From a checkpoint of a small image denoising model: activation relu6, 16400 steps.
Rows from block 8, named by matrix and row number. Rows with one number belong to one channel. Each number is 128 + 24 x the weight over its row's rms, rounded and kept within 0 to 255. All counts start at 0. Numbers have three digits each. After the name is the row's rms in percent of the matrix's.
# convs0: first 3x3 conv (model.blocks.8.convs.0.weight, 48x48x3x3), inputs 0-11, a 3x3 kernel for each
# convs1: second 3x3 conv (model.blocks.8.convs.1.weight, 48x48x3x3, transposed), outputs 0-11, a 3x3 kernel for each
convs0.8 109:151144083120139135110132111165147112068122086087111160112100154132092094130158121162073147102104101150121128113167116118129123145130117147145146125168043072100115135110162115092186113106183135133093097113148118152151128103162184178132096136129135133116116107103159147135115151103142124167094137142113127126158160147151132121
convs0.9 096:123154141125116118107125129133120146137129109118109107116164116168163136113134105173155165125050129166110134117145139104101093153095114123132086081142172098112121148136097068089170164120145154101121139117162153139152146125149161136076149144169147110113076160173117116107116130110128166120111149097122123109149088112132105182
convs0.10 093:132126119138173150093116107095138124100145145120117141159085145087173117113146144146168126149099112126096131125149127135115095142121128106149147122151130138149115154163130196174099148154096111114126124132117128126135079160116127193098105154104140102123143090127164132158131131140122131132125160116123159121131133137090112098
convs0.11 101:113127136161164138122146133113098117161113090103108154132159160148124145090167123126154125144175154126108097102132079142156119111142074121139131079117083136144117108140163099140157086098126084089139148155162143122137100135150134144154128103121127121103149100108153156139148117163159141107115128125119159116094122124096103109
convs0.12 094:120165142127117084152139119091136057148149138138140183140127104127097107154142123124102103127120135126118124080141086075087125099104131140109148139105108126160155125141132132130145118143129099121152161149137133141158099160169161140075136143082131110144107118106162109122122118166153134108149153119123194147085122093140088141
convs0.13 096:092130163141161138122160148139141133138127142122118158158182118143105152135090117153127107131115087117132134133084134156074105111154142122119136127148103144128112095119089115130113153126068141133095105126145136115139121101121146174103128172113162115178133099148085153074093137138128164103113131121111105114114060101172131130
convs0.14 106:123150108146088137110151134147086156139159108136149076131116137149097131128106156146131093141192168141107152166156116103087122102142103088096172186157072160146088146139143120139106143118097116149128166151130128125118121099110131143134137135161115119126151147145160124115126187119103170173124167144106132144103103103122145157
convs0.15 095:133135140095126111107190110109135106134153126132150122123149117069137180121082140145146159147155110104105112205186119145128106124104133106111117148085102122112160081109101127165178127130133133114157124175148121107105106140114133113115136146145150099084137144113121110104120062124146075109136139128159143101137121121122112137
convs0.16 106:099136097124168112125102135107165138125150140133122096112133132128137112117150128122106149108146123098124145124118140116226177139163135140125084149100153104116154149139129139128139168145106123127111118094095117079116132140128144138140138124130135128169143148148145129132128190144094145126129134131102144136158187103167150164
convs0.17 105:138134166119136154135131175145155113134136104151102109117144161137131136168122149094145140106158164083161114126139143134142121159140117126150113096141095050139176135147083074119085108101116131131114121113113132137121109126146137141092136104113141147145148179127112146157110110106167111096140130119137109138132147090138118148
convs0.18 099:096109141151151141114130158155135139152144134114134103116102130108129142134196117119131108109136099160098133150063141107053100101127146136147092137107147111147146106132089135141176094139088119095117110095143117111108128115103109156119106131132149197148149097169136152156110130082149157147143128140141114098136117134115179143
convs0.19 108:147134111106149113110169108172112107171118093138118102145111093104118130117127147138123090139163106162122123105127160074165149129160138103141145152123174167141105082112117134108130123114128109144128126112144133121117101138134117068150134125134155113098134088102136094102153127116127183138104137123119143153150164170153180129
convs0.20 102:157119095127140144088136173144131157120116141152148111122132129155127137140124132085156162100152180141175135144103144159128121137143109130131137146116073144143097116105135153141138140125123133111128125133095146146104122122146089142180112122153095144133127167121121121138125129139068129157118135115116127141133098129103122179
convs1.8 104:151112151123120141144108134100163146102138103138129118131136144163158134121157130145143110165144150096147114126135134125134111137150149121131103160063087150133147112101150143118169148102165163117132125105093143124107103116112098092126100147151135115116155158165139133140118133136083124091112126164103131146125104130122133143
convs1.9 111:136134131129106091125127108090107126098083109122143133140119096158175117096133128129101163096105139126099121129141112142140136127139125128130088119156135147165108150120127128124134183147107153115099131172137131127115123118116134113126160130116095133116150180140078123100118135088157191121135115108135114144141099125146117149
convs1.10 087:154125134111092151106102110070108117094116161137134169099117132130076159103162106138170117148140124129118131137135112159122118125134126140118122127076120091077155183125120176100062156084100119136120123145142108176119123090158143079126130102154097130111140149107143149123131118149114108144098101124153133150123156131120087126
convs1.11 086:123130152139102105136106105115146140150168065143123105109109134095147107083121142153135141092061102114105115150120163112096137180137165125127103163146175114121119115164154099137147119116140133133124109108136128164162111124104115086090131121147113121151152146116151171155133117130168109089152124123150161159131137164148124121
convs1.12 086:134112122148125121121135152118118147150109139179107146146124160125119124167073097116139108106139125139139112132143160133131134142098120119131159141156138175144178150129145164156159133134147124164155113128119105140138112093097154145129130116123151135137139095138106136143138134141140085061111114133140150107115126155091080163
convs1.13 104:120125119091102127102101135110182121085157141119102125145147139144124147111172116120143109106148153124138126140099152132127115135154123125137108093092087107106124117114085120123105135123109128144131124175135095102108142144129127113102123112168119125096113118150126088126122128108121116119092156123107127118127150126139147127
convs1.14 085:085125153095141098123120130145128132165093139101144130106106110109117120131126113131156123103069119146109109156135131125143128126083106181111107185097076087170168134127120144141131128138100137109112121088078126107147116132134151137127136152122117119109090105140138168121102108136060108151107088131120107125124141153132123142
convs1.15 085:153089155136143143118107121165108110120102124144103141153202145052088154135123151140145110149134136111106093097120138141103107132089106138148127154143116128130141099124083088096123144141146152171158098064141111133132099126131143120098147133180157168167123119141165139148128138093146151110141214170124154128098104138148123118
convs1.16 085:131153135121100152133144159161126104109123112107096145128093128151090151127110160103106127097107149092141162118126117094057134115131109091153131118162135151101095141135109115124128116111118134163150146118143128133115153147103139138105162127114147118128096085113114115113139124161134121170096057115113145103115100119122103145
convs1.17 092:137118119122114117132118130118136149114162170116124107128117102091121158104103134150131133157146123146135102151130105113136136126137119116101155186192190108085113111146153145146126144101144150138089126155126135132127132124146115060133117099130149167119096189158134165131110145149109194166130107117119132128142133127098139115
convs1.18 083:117127098114122078094135137115142125101109113127120114136068128139049126155085139132126128127145174142134140120123120128139131124140104147141110122150122140132175144142154126122123143138138105181138104175129088134106148118111171141149149152146140056149120168109141117124130092137108093114139134185137114131147105133138137137
convs1.19 100:125099142096092134127137135124132130158120126116137104098129159119151161146135127108134154161163158128156156120123143144141137123135131124124090098090050099121113160123162159133137133094099146131124137170154169150143140116131101082137126107147099115152119121141115144139134140131142100116096122127160149119138093082127102109
convs1.20 105:117128115115085089142085086143109094167156119115145132100098114121138150119146124123127116167192150154143101146132132133124119131137119117104159129178143135126115119119116084020103106106104103105128143152135116154142127126127150105120139112095108129154135119103123148131148126118208193123155141089123148134124083120145120127