config.toml
arch = "rcan"
depths = [14]
merge_dims = true
max_steps = 16400
decay_fraction = 0.3
adamw_weight_decay_other_params = 0.01
Rows from block 9, named by matrix and row number. Rows with one number belong to one channel. Each number is 500 + 50 x the weight over its row's rms, rounded and kept within 0 to 999. All counts start at 0. Numbers have three digits each. After the name is the row's rms in percent of the matrix's.
# convs0: first 3x3 conv (model.blocks.9.convs.0.weight, 48x48x3x3), inputs 36-47, a 3x3 kernel for each
# convs1: second 3x3 conv (model.blocks.9.convs.1.weight, 48x48x3x3, transposed), outputs 36-47, a 3x3 kernel for each
convs0.0 100:516481411415455582511516522524525434492621487487536542460509530484534475463476477506528497503496531479531475416495549497560509479523517551518486610624572472418535550526456483484459454456494517507552519627581552520579451418467590411379460493418426510543448459589510524540423474436480494487492501457524557525448587492518546485
convs0.1 096:455546513572524454567521471515536513541572494453510483496453465439403462494507493490549502452518484457494511485493461497567455488475503548472544537460554559478516585454524624520437517461448442542541468535556497581558434402454507497430554542464509526439508423579530498555445494479550452473503340396503600473547524469471485528
convs0.2 100:447555498442530437470525548500544529539470492448491546480519476504514504533520535495501447511499506522482519538484489415481511417541455447568559486550514495476497471492523444550657481535484552534425509551423499581534565438457571522489516510496532419346436398307514490548430524559440464469525494419525463478514533456504526503
convs0.3 093:498462456513436638430528505485509516529553451465417539510517546469535505484530525593535452518452437505543509464413439550529473530535519562522503410545491488562497527465478498621514495499545497515460510600400522513467421503444416447489431397457505422436567539488557489507544488477567498418481539407517461509507441514538552533
convs0.4 098:473434554384566603497506490485541496510525554527459541522624497476483511555459524451448519460500522446503543506479501469417504554474508528550468481489486513502470506470492561580393508499454517442491595522469537563517454495512535497432566576439545462471479471528476484509424522554449457435436496440412410520430497459452468464
convs0.5 101:444472524291614565408569562523468467563410526488547559482482462556415561438523500500601524458503531542473521455503466543526452517529474428520527421451493404417517477527474524502395569499549460535428564511436535531501535516462467531460454495518529552471493603440440525447492496550489459474498462458529510472523371466515482489
convs0.6 102:485413457497470431545501555409511446499548526510568406502474508508502521551492394615595350549425486452442641520518473527489475446505550498532525484576477580533383525535553481527427574499446563477500430484533484538524458512518513489558560498453552550488470464561408446604570521423522458514455420531483585486503538476531497523
convs0.7 088:477483536463467589541540502550512550478585584487495537502503548543503530548553478491535534390588791489553540512498551439542459553478453467501525462531456455574490525485457569519382507509525506512544566470506573432452509482554476470559502478435465429518446378553467430414425423596456447554530545492488432497534558498535462491
convs0.8 099:540488455524497521523547425532508499515556514466576481503543494476454455474548484531471528546451448543466484499612499564551449444520509508572476486483472471540534446484543457518557472499487503553519484481512520483467466481529505505493527523494504485485509631469504498476481468521422495492511531539501548526570611553518491546
convs0.9 103:505493512579620540581421522418464540464506380517506421502492535507514530501515519468546520403552557457490480565469459577490441453512495552506521490528460487521545450468504520521489456523539456494556339445476430534488532559430548532350513467449528448503557538544476506523452534571289491578448472523477486513503420433486523570
convs0.10 082:464462498543525518517491492459406465552452495457486494494555535468467541470491549416539478462493512515425453549432593547467503470552453600550497550516530397447571436512474553568558530555522518400483485450492431434455538434423438496540483477511534413537468524487507587517476469480468530516517469491531391510536589505606486510
convs0.11 097:497504396435399554486518504435436533465467550548519497506560480502439440487471526605507391458457492501471466482510510567642519512499491520529543521536524466609547434499479460554428540477505497541523425514533452542540485541455528546511445384401516587562548539629478520495469467492400400500523529430496500486525596485530470538
convs0.12 087:469482526468534509596516514521452417504424461583425528536501499530516522486528431470623516437439513465500465470492589557429487526540543473526491521455446460500493514554592473481505455463510502413485498497466530498453331426476522505540517521620499452431430432523488489546552462559443398571508438484505521502440475449486456521
convs0.13 110:458533487553483479478504536526562421541439414493493524493454534537541489463451530523579477450345562482598524510492470440430511593546485488466501473539531494459494560464440533538438527515495559474469425481563548485489468571500449541505482469528597613503377352578553650519498494487449440520536569507503474523467538510495449500
convs0.14 090:554532519590463456556535403542502446477473539499534458547499500516481560478473487493421527568489407506472447522665568562574535461552491479474508494388421547419478513434468484430485510434505512437535519445552487468495525521501525543533473463524568522463542481510471447558518464469532406486495421547483426469500499516424536459
convs0.15 072:450454494493497497466549532541529579494479539570474568479394430498460460450499452452448481440480419513524474551381431539401505535528521491508488489499517493473541523436515529450518458518510487438528555523488496522522478474463478412482507432530478456529480401479548449480529394533454420468511474481507502497477459459484518456
convs0.16 088:489485510383536451444491457427453503551615472480478491504504523506520493465536502430534532496480480498494565512487530457527484441552508556518463457574533415429501436491528455532573523570536480546592536511434529516504487568506476473472536497517416512625457604518501575494491535390473463443476484505530542534550521526531430524
convs0.17 088:635518452423485559507550524450469487518455465536471428524483481521531480534504512574550476571543490473540577499508485559528474449501499513480421505435494570444505524580509512488457545548533455499560489534496539567461472595485477516434506481597499413537444425520504355418479435499526561445509484487488558541524525449523549505
convs0.18 091:466542468552493482455484456555449478432422513449559518508525549413562515436452465509468459587447452484562472521430480533347478532581538520471534467539482587469511510440457482415494478521591527438446523432501438512580506489486543545481435507555496435550515490435571531491504570537504491489505516494547454534549376483520526516
convs0.19 214:501521498527451517503513479493493520517469514487540456480523558490644295487582434522486488483507522508499497497513493503495559504486483552444539450536425499589524496501526463478530526517479518448536496519519507520446499503537511533466509501501512462555515507453487520509493487504490521490497496517518477466512284746535528370
convs0.20 079:510519502401489541531471557442565582459519533489457532479537506509469524497543457568505554531749555543510535474461472506583479417518496459525484510522524452404460478466470500526523427479464533517510478495506500465511455444456523393476527558529461561523449432416603534499502466533437572506527451463522461467393435446526469501
convs0.21 114:530538490526495349508450457501498475378468470496473529512489493451510508482489511530552445589444385502484385496496537516499463484494459501475482608538521489499494456487531530583623523552475524548448521557394531540484581585439548500581492474476536445463648562346584516482524482468469503456469444469454486494503512439532556481
convs0.22 117:530456462471516474523490490492518481467555474466415504466492483425489490498535532499458502492494509496618500492537570469554471480501492505554481530621479479404472500376477551507507526503476498511524552551571545469479565541517430544477509632490522471459502488463478535534543386421491552460535577516531548521455518521471472496
convs0.23 103:503538580663473507387509364485477521468517529499469531519539502532605522446470514452493505444521549518443417455532512522504528557461425552533467469554524507499472472471456429532555409452573489476527484417501565529427439580477457467521535387582508530562480367545600547387477532462461468472493456483459454512478532572536498511
convs0.24 084:545551535559545561493568557519555463434460535424494500459501518429580514473501463545477491536502494467490535514463433562501483488453447434373474454421447534522484554411467427451418551545543494551485490496394517496513506538488564495555458476448470443469507437428499483469399445488567454529559463486562458512523459460506554523
convs0.25 089:465527513429460544420574505555444443474559508507514514499573511449501539465507503584363410495424471549625564450457482537497472584531500484488497462522543447424500514456441531535511439469556517487465530530500443515481492570508525537467481433495465447465523419490553489502486549486562584482556468531524438502535541521452489534
convs0.26 089:463519547442554430447461501492537479529426570480432509517532513519541562532516554440501465463520471450524471461486493472481468539493526475474438454394402545540476516456405536456444587549538497516469515530504517486496473564412479497509488553505464617511529509550502509570487554483526485491510493463483503461502543559501546498
convs0.27 092:456456508406506550463447527553453520601562459545509399550519485564541448495581493494496500425463455481466491484529515464610532531469492513459406445473589452488519519491462507435496521521481506570452400510458492540514579438471453416490578532516527491585579543682510514562476459510401480499532548503546490539548502527516513422
convs0.28 119:564518461316486652614529431435503473451482508596470520525532487541491566509500509531512505375587590482484479478453544448495522497567498513493463582497460493501497571555515519570557537436553479504479400490538438485513503489557395440616450533427481432532553515514481436439521504483503488534463495439486471472483528515481549508
convs0.29 092:501505488581579515520510530516518484482334474491443502461440487500479462523440483519518472513640493470509487572531562540688591560562490492377520440444475492381433476445426518605441510514408527502482594533458542535513547447518515434464477509505495463496502527492463457432522490523466637504557498569483511492465422421487463484
convs0.30 109:486482419497516526526456474497502519509500513457517471466515516459537445493487511561496542574328516457544460557389551542463511511481546487448545541544476502492448526467492444567468491491480542503516541436590508488566488494502535564511520515508461397589587301695506444551487493472522556503544462421521452477530501523461546499
convs0.31 107:569462443554537504477580567522465476524444448417456455528485496486533553466517509410438461510413512493591541491539478524474506509456506513512451519546420523437535540533522517417511458471492447480541497416491507527545432392532422497511487576535501415411445440503550612605540448491456467459544514485505519507518442556535483525
convs0.32 098:488541489458478469521632500557605540561633546513534485490516492445615480467515459563428508497569503462530464524480535529455512440462464559506532477387533467436509530571510580593496567509548521474498628571425563544431459465437547663495496481544513478498477519488475565535435528511440492522529472429521450494457429517482483480
convs0.33 091:541436506497464584438454550528443551521524492553519495511447467558590453515513544397479511436430531520514580503499549487507462527485500454483551516469504525525479458481435455510418522537438452519533470508522532447498535516389552421448450497462469453556482569585453595580512519495562549449509528531491556531514534487546473482
convs0.34 076:475393513514558479507503466445497508545506491514468548503492513455456516450482467480483493466482450493441498494549457568753520463504531509602503550531464436419537427526495565479493476443473523457563496417455471531542455536466471443468491413539588462489455333504509479520582509533516479514485525512463477567511373501491454525
convs0.35 087:435525582431390592454496406550414483474466462499549507482481530499528437543499519465555615527536512531564457508495429521271420529523533536561521439511471538487521467492521483496444530502499544487489563385522533490486539507513499489477477499511530539483508574609519487520502541512447501599491445518501538563478360563490563478
convs0.36 089:448490485519466484485457518484564488518461470450510561557474466532572455542439509506479450445503580431521519519580508529489507496540463515538576457551583562531586511472498506561546515523512481514491593604480529561491474511432558440452477487456550498457542547522521470479479534440522506449495415489491523491540572469467497489
convs0.37 091:487483470529472469469521486465427481414574499418507563505543499465498519476491481450504515523546508509478442531481592381405475464431526510552562438540570469545488536529441522598415492494455500508469583576545542471535525551482570603533569622492520497486471491523465515562558612515549574576482421554518461449512408463465462464
convs0.38 085:507541550627480418463443457504405512533552581520564513503458470533430555515446541539567536532480453496428495470497486496536560544471511459516495451483450532471468524597517485672510483564477412518597493454497548449530574566483522532510433467454518501476521573484475549528514408452544441461529503365517513506530615478545525482
convs0.39 076:534461485501494471503528439475489475498460536516500574514551509533549537499531533512474490557459477552438440586538520460383476479446457530593541538461435523487473425478511453631538422478535488483505436449449457418513447381485507553574501566582494463361559563570500512505478455473574597461452580501513518503581703560538522543
convs0.40 094:473441475466474498553547516505490545481493538493440362460466489526502387494494512432487483487412483543598525557417507539360459586479435524456496586529525544525464483451512476632544501618514537615602381539544422475455538547483485470520474563558519616651473623527538506491481444450515532481507533565518540522479599509536527494
convs0.41 100:563567505555519506458529500483469505519507540415530502504530537550547479500471486543604507488451453503452461459408560490545483496530443533445480448493502465522548536531490536502462502515529595433430451529585430441630484417460501537513519421419468335494526506471492455438481523438570527480545481455442456489538572497459577528
convs0.42 107:474453488457455476538461536538492549548527503501553457487461475511543528500487488480522462530499548519501498509627502518532521477533524496517533511542503520616508448490487504482461454511523498544469496564522447433536604528467450493426515631506566580494524564503445433457529585480448546471477437523490548472468486512462476481
convs0.43 097:465498521476562425503481515439548577512604481488452485493496501586383495537452503490454456349492488517566465538486461535464525453539480550502503454455511545500454523500507449446482439496429522549467464574468443524583480529493485462567509515481457497583457536532459472508484520542539604502460563484476562479521535510427505482
convs0.44 097:465443437437444556484487472526455560399445498429530535506499484528485479500432519511421479599492475553495512531544511556425501470389483482577544475571416450584434444402476551538552548585560513507504498463490461477464460405452496510522520515601460517568496504453536458493486509439521493447534452504465447515468592445490446522
convs0.45 121:484557548511546513550531544463479490432498409533614464513481477531622427485499509552518467520479618470482478505546522599508445453525485447428552499585462538575511572491519527566565548526492559460430487488435447524512547522496468486457499381575488473555520546518473439494524433567497504462539454422525546483473498417491476498
convs0.46 072:492494519494322531528438488469484495540706543531556507554561517536622509496509552466470503470503518466525525454347473408244411433337429472528521527610473484506546530583545498606479515559555490499511459468519483490518542595493530539548499467481524499511517565553498565506499499522493413486507527492508512493511576545460497477
convs0.47 122:500489511432482411457539486524510470410528544536481528470488519510583515468507462469483491497495459482461476529469494581501546519475525496539473474579502460542549532474487581402489500450524545508521649592526546491465472482507402472507510526521558484525618494516490574461528507498613476273501472483522487472589518456484478550
convs1.0 105:455472556450565573532545439429506547454440527518551549479474483538476478502454481552452471530490505600424458527499490540477524498520502495488507486484547491489541544508489532488469507497493519543498456442480450515525548528436562595333531562437475533554410539568461535557459438531541443482516460477496508515514498519511525505
convs1.1 090:663487467616451407489457574538539544503477509453473495490487481491544499494475495501466597447496532494410580500518500523457445502517493486503491502550527507499484514494509508487466517495483547454535446450548393460624465460420569567506502580573395534461423597540621477522575615530503490427488536492479466491478451480496491477
convs1.2 100:498495450407425393465465498468516537426473469473489440493504499484447511513503493482559476465523512544455528514507473482561532514509453496503491508502498461496500447488541429481525471478501427438521524396364500537475497508555519513481521539393570527442624603509543575435483538514404485500406515461472489495481498501500513495
convs1.3 080:440466533270541429445484421425499413553494496469498549505513474457567551500489502490472516679619459593491437547479521539451453495574522499469452516486465504476472509476488480442462478486499456518519532501529555461503524529542480552568507520585488464452557557500516568547524508489577476484456459422477507531500504468497515482
convs1.4 086:467504529381400559410534517490528500439419495569478508479534478449420497504432514522532565540502524510584524513535477508593521525522471493526461536512444488511453472444492502543465483492471559462480618451534579619589553461394520505421502512553438515501472537510537585438556516583563548567417507572469521483477501493479495475
convs1.5 089:462406581404367743552501500510458456510689447466538435524485523564626453496503518475543480422482531425387581519422505508403476494507552465510513496539567486526518527444526459469479489517510491469466545509471578443392578540544515412447494472418525473562504471548540424462501512482483580535510530514521512533521508512512540502
convs1.6 086:634496585482506425436557448521559579483511538546528542558489478542501470484490481360515567469597440562401354518497511477506518434502521493519501503506521527530533518492489507512511504516508455430458450545504460558489531540488466467438493448559480467497429495495519472491488598599579569475618502401507468482503507504495493523
convs1.7 093:542442506743534688450430545486515538535502579484483489486489489525474472492481502427523579306444700373505564464512512540545474497489495484519470515516445518513472496490513511481497519508480539546508503473462466533586498511528444551553480529530522496436304477507387483553537496510411492551434491587508511508505470503502491505
convs1.8 088:540420490417481436495478458497446565481504450479494499483454461429500518538554447496558490559541379520485474531499548498481467517374547468488487484526539528465497487506481490465485467469485468597507522602516484514478513502504473424484414430526497517523589421583516544489453466450487465494471468539491510506510497484552480510
convs1.9 093:478460389391225321463495446509467472481430449479559550519535478496486484509506492446464481656491355526497529525525482518522509511514492455421457458391427490472489522529502532559478506528526482487475525505483531501423454554481416564606529525523480498520559475398496491515497573410631494334474509509533498495589585414515490494
convs1.10 085:568583490490508468475530541451380530477504458569453438487495530521443431479517459476401358474542549512575538485470458549499433499526535501511512473419413438421443495495506464457485494461515456558485484519460558565435476487484457543573568530537520478506487572503520710516497447323508531509486586521504408437494548459516578530
convs1.11 088:473491503460589554577439534455476476476519544486535615481515505546431453477537455489477549527551588529459441478489479461404430502478529458489466486493498469464460473507508519573494513523491475505507536532603468478580566583641392386462501418514521548599412486472483467491558444473485579592494506550495503532472515496476496501
convs1.12 106:484469458562454427397487537478545443531562464529580484498521495497426492498493529584412490491521555524437442507520517529462522507449510526494494498494504496486527498492492529563513480485507539463429510613497431556493560575588475469533432422485522546563459581493528471422466513520483671547522574524503525545470460460481490499
convs1.13 084:532563486591456567501521510526490505591575448544431455518487491551474491509469492510418537457702577494401502486487481483543517524545495536528502505530498525551520535549503554471424533509467463569486411599592517614464530481546476457540494407502449379389431651584464424472530439454500556578548507513494498488493494495482506496
convs1.14 088:641438452632538464493490453523472451456473520532485433512547557475525451472451476517450480551445408488547564480473537432379453501374461509560446551550443511546487508445524493476578484566537534510491429466509462524445515536545450447493530421529472544523482518412577475425487557547571550496484559469494456490471488495457477500
convs1.15 091:485561511594581393546586457464484456494610479480519536466449495473471508481460592500444479426417506501514540524460530482353457504476514495474491507527550479508525494459483496433446484464484504470493551544507436515495514492490450387435437422362547585528543583546534564505507537554572664585587661492502482493470450440487526460
convs1.16 097:510501415371372405567502581631550496519414402481555539510509505496518480526470464393518555559478451532562680524445542539504581412524406495514502522500508458460471464475494468466500488536531603520378572457437385443555474536548531532511557474502546453495442419525442466532474609482588502402536414470480482484512497490484506538
convs1.17 093:418552499316448389501526577560506546531632470504590591502505523540511523471497490481376608507369402515482516506520481527499511471468522482496426498574550501523519519488509491517534472484523560438496546506479454531408522543417511479407483492525558585563570556558452627515556502524473475427473541475545492483503481499511504515
convs1.18 095:450533503508587467484514504465532515453482522423481539528510505516536527509510527562510502455534463466527473503461463514614476495552473481537556485550536497548539495493491502541494529579519492548607520613560551576494500586588476475439493490438481504527560453464487466491524463349597599453458628522514503482546554481505571513
convs1.19 255:514490515530508502522500495516515493527499480454497478407546481355677482580546481538481506569541490542489508471473493570521497487483497472544490491559496429470506557489495598467470529502474495475487579495482506487475480507505517502505521514495517488494545477504438473508562524498612540503509494511552534513000472506537535500
convs1.20 093:452515523413425726479479537474506475460400473471454529540508516514513513509494464498490530442298443446440480478483541500393446516455514505506528496384522477435568496530548490437486533529518433430474495425508461407494479483525558612470556527452521506402625599482453441550451497446485496581470506454491473490460616488504550486
convs1.21 084:518589495752631563555538512448526500462551628514544488497510495469435500486449494494496499396535687476474435493532537537487408473479484532496448546432394480451448478494489514455472476471466535466522475447641498480500560487516498495471530502503523450472507416496563498513564526499445428534510535501506459493485463546483501494
convs1.22 095:511463473503523505488548479465551562526428548475419517510511528498484496499513469491329478495528468471599514465436449510481505543509517511499505487454477513485511482447483480464483487466493444503428461502507493568565502495523526492547516516411508428519545488453517599479440347429552430532572557473502509503524514478535496500
convs1.23 102:715639606388421381424505410523560617496482465534521558469449529482415515510460480409528530450415445518446485533503434514564551443494555479446455525570531499545533508487505501560522511529508402517567498563561522507516534450442493494553507520513539545541639576482613565535536474565576497478492437486448473524484482476500520490
convs1.24 088:466528563513482431503491530432498605510612497613544454503503476497480531516527529513516537471432450476539427488521487584470512509513443482451414530483509531474524539517489567524455511485464594604533502531609460494543472526560484588524558540580467395427421424486341423464627560568601481437573471486560498546546487460507513516
convs1.25 092:571528271377449357412378551508470490515367538528492498474499539505427469513557528454309354533576520618685563486526513486521485484455524504525516471511470485519455497493535502529512484501485523446398479455438456495501513523497498435499520482551470511537545601501513638505521496548451377448511467550528459477521505503503494497
convs1.26 084:529462536570421521471482484528624496450534446491442479450481500451412428518554469530437513526435475599531562489445456566525519492512525519532488528539527546490482471466454520522479521487455514436422510504441544411531460459522500480500559455536449514512459510440433348503498474497480462452425459498533458507526573532524491516
convs1.27 108:442477503353497551474596531572476476564468439526530491500472491509456511512488466472510517511471522518478467460474525432447573478459573516514526515526525509542514469491504432488511480501515526468467537450522496430500510474430444531466514529431486491538490522578496549576402440517450513612508513593486501517498504515512495522
convs1.28 136:633565380239493831493532496457445490491488492519506467488496527538513482515510480446500520499535631541500489510464504542506525524485514481521519497477468527504487554544496493453506499459476451532483493587530486532520499468556416503525498449437527451437547561425430516408467496464546522492489501511508502488523517522491487507
convs1.29 097:475534466472472449523561453442530490471581493519443488520525494467458503502499530482474510499450468509464560513478485443559472483499500481540536518521482523544514513521486548461492505479503491494484523551510529564493453490483546556495515491440529507532519450478508539483504613440607444626474618484504501477478678520503494482
convs1.30 075:533497565480436407594499466557446492483584391492562439487536509462499488527483484556564477582646458412462520482461521515505476504510498530523483507477483523489505509527506506466531483486521481530429413479524481452481452450520508390448499451486464434446384610455462491456561560466468445430540485536487489477515483517488489492
convs1.31 087:459407671601490445673517382567561499518617453490519471492513509449441494499438495552586488526523389526452502496515497500510522472509487488444485513478460507542496508486531512523529509561564521561569507524448488488469429366414459584522504605552436475441508464492544465511508588452542385490469366469487560508485471490496419481
convs1.32 092:487363473627505622524503524486410439501388421486419411473470486469462493493418520543495517504424539492544468534486549503549528518533482489531535518592565523549520489506488453410470498475518631533488591505443517523514495450552496274479586460494462422569452461520556479522510516452464592607441482551465504485473501529513511488
convs1.33 092:658556458585593723532505542537458475476403519473547519502517499441507524459511520427422465453566586478533585493452470469509519496515494509493484514460482482436470523570530538578546498500504500412500481426580498480592508543588494560479513501459325474480460454510514592626500480545547462486561439507488494495482523536506515557
convs1.34 098:536591465587654412545593492464541474516512510466549544480491471455591496472508480458582507580497517480534457524621517617703613492719523519430504485405481505453474491535501465461468479472488519500493544487512505473466432496500513556559548526581546541472556574577500540542518476491501458413494521430490500522550426479498469522
convs1.35 089:481579495333583560410473538538476528545487516513605524471501479485502513443480487524468443538427432440428574472469520569680480493498476461466486474470519542508485505530538518501538520509502370512431452690452456525458572499560509487495476542461466473492420463482527440520424509488419492564473491499503505496539537482488533532
convs1.36 089:501581390480512422449489482431537457597587488594480544528574491531477487542490484521466538432488512510479496486448512474505482509407451479486476471491510499515501511493527524486521497516513533485448598418397573545556469521537475456372475361462510523501489494486523473478471571508566580504503529494535505520509536523482516503
convs1.37 093:499479498539519474489516523419473600469430528532554586483485517481599469518471472547541509504465480462511541488516492534466560485490458453449489478518539477487515506515418501457445488500505453558488447475444495586520551430429453371467510397512419500514394551532463543509461575529477419489513467454533500502531489496507531523
convs1.38 092:446489550619514331440439433485455460608502403537625521470489495455539504496504523531558539543503459515473489502502508412492491495472518515534490497544569529538519473482504464438474503521490527533475514531448430430456600642544572535491514506413484430520452470473517448486560426515400468442507536514486468501487429469513494508
convs1.39 079:569496504545484457497496454439445394514499419557497507533452521605454596569593545481515483409442437489532495464427502436443473457419494559559494470469498500505507543526536528545539507508508416598483450497555500542502460479502478526562541600596544411485430396469574489562417339429433316402490450369526462508488461468511420522
convs1.40 085:396411396442577477451522459662602587485537507468486521474484495454518523531448482475446457537636460469465505526534466505558491475519451542519504551513472536459438477510492465445477501451495509540608515493582442430404476460493448536481481465533526503523546397524384430446475473539359362492472568554467517511480489485499518491
convs1.41 094:447498540587524486567496532520553538473433495536452413500487519515500466449445510498412474475509517442564538481406477451415502493537569522504478500507486508459467452403479457448503513466494488523538399473551495506488475591462552547535550517429510450492474443451459540518448401484472469488521544583518437479508444539474547539
convs1.42 118:461502525510542467504556476541513570493505487485491481484512492473431495482504521497457557492497483538506473474498472511502493520493517506519491492490475516511484501468469497499495512513518470500507497455491475415446446426456515489519628624533527535526520442468434453469522601554497427504465353465513487509506507521501527495
convs1.43 091:445419593404536589449468532457458563383447615508531527498490482488547467507525501512515555493509730530525519496524506544542498480510504502494475513565499503516475523510502494503490486481464501408521547439535524423489537538529516528492493514549516466485497469458453496535563419481482452412498461520496495515519480512492486506
convs1.44 082:545537520419549474619502520510411586488476566485515481529528512545447520535497471528495487562573418528558497493550526487558502539516491497524552513466568468470522500450464482564482521480471600561574543546501463459503375427482460416515503508552531532468536505487432496528505512526552486459609531506488461501508475501490517503
convs1.45 130:497489504408430497525479566413430553430466522493486521474498506441434498491411502564490483583402587541461490502542523497476449532510510509502454505535485500564533514471509497523493501528484565499496580508496556489489462516441504538541573519545423512504616480522526456522552503540496491479505498515491461515534455518511458497
convs1.46 089:520567491478680488451520478474362477411355470489492549523488523533485548543478552524508579480437501564460501507550483532527531522559516488534517476449520531524495489518534534540571482512523462580527444614588435493475511487541553542469478485479520530558567466457487500459481545475599574561451568468489449532489285477495434519
convs1.47 093:476487475464526511447508497445485487504521622496465478526505521537483518522486518484510555438479400495518447518485498470522445545501491456490488517446468506502505525517482562530506506523524486516442564445528516483485441495470479594632510504525565432467454478367465488462582516485742520399547489467537526479483533490515496478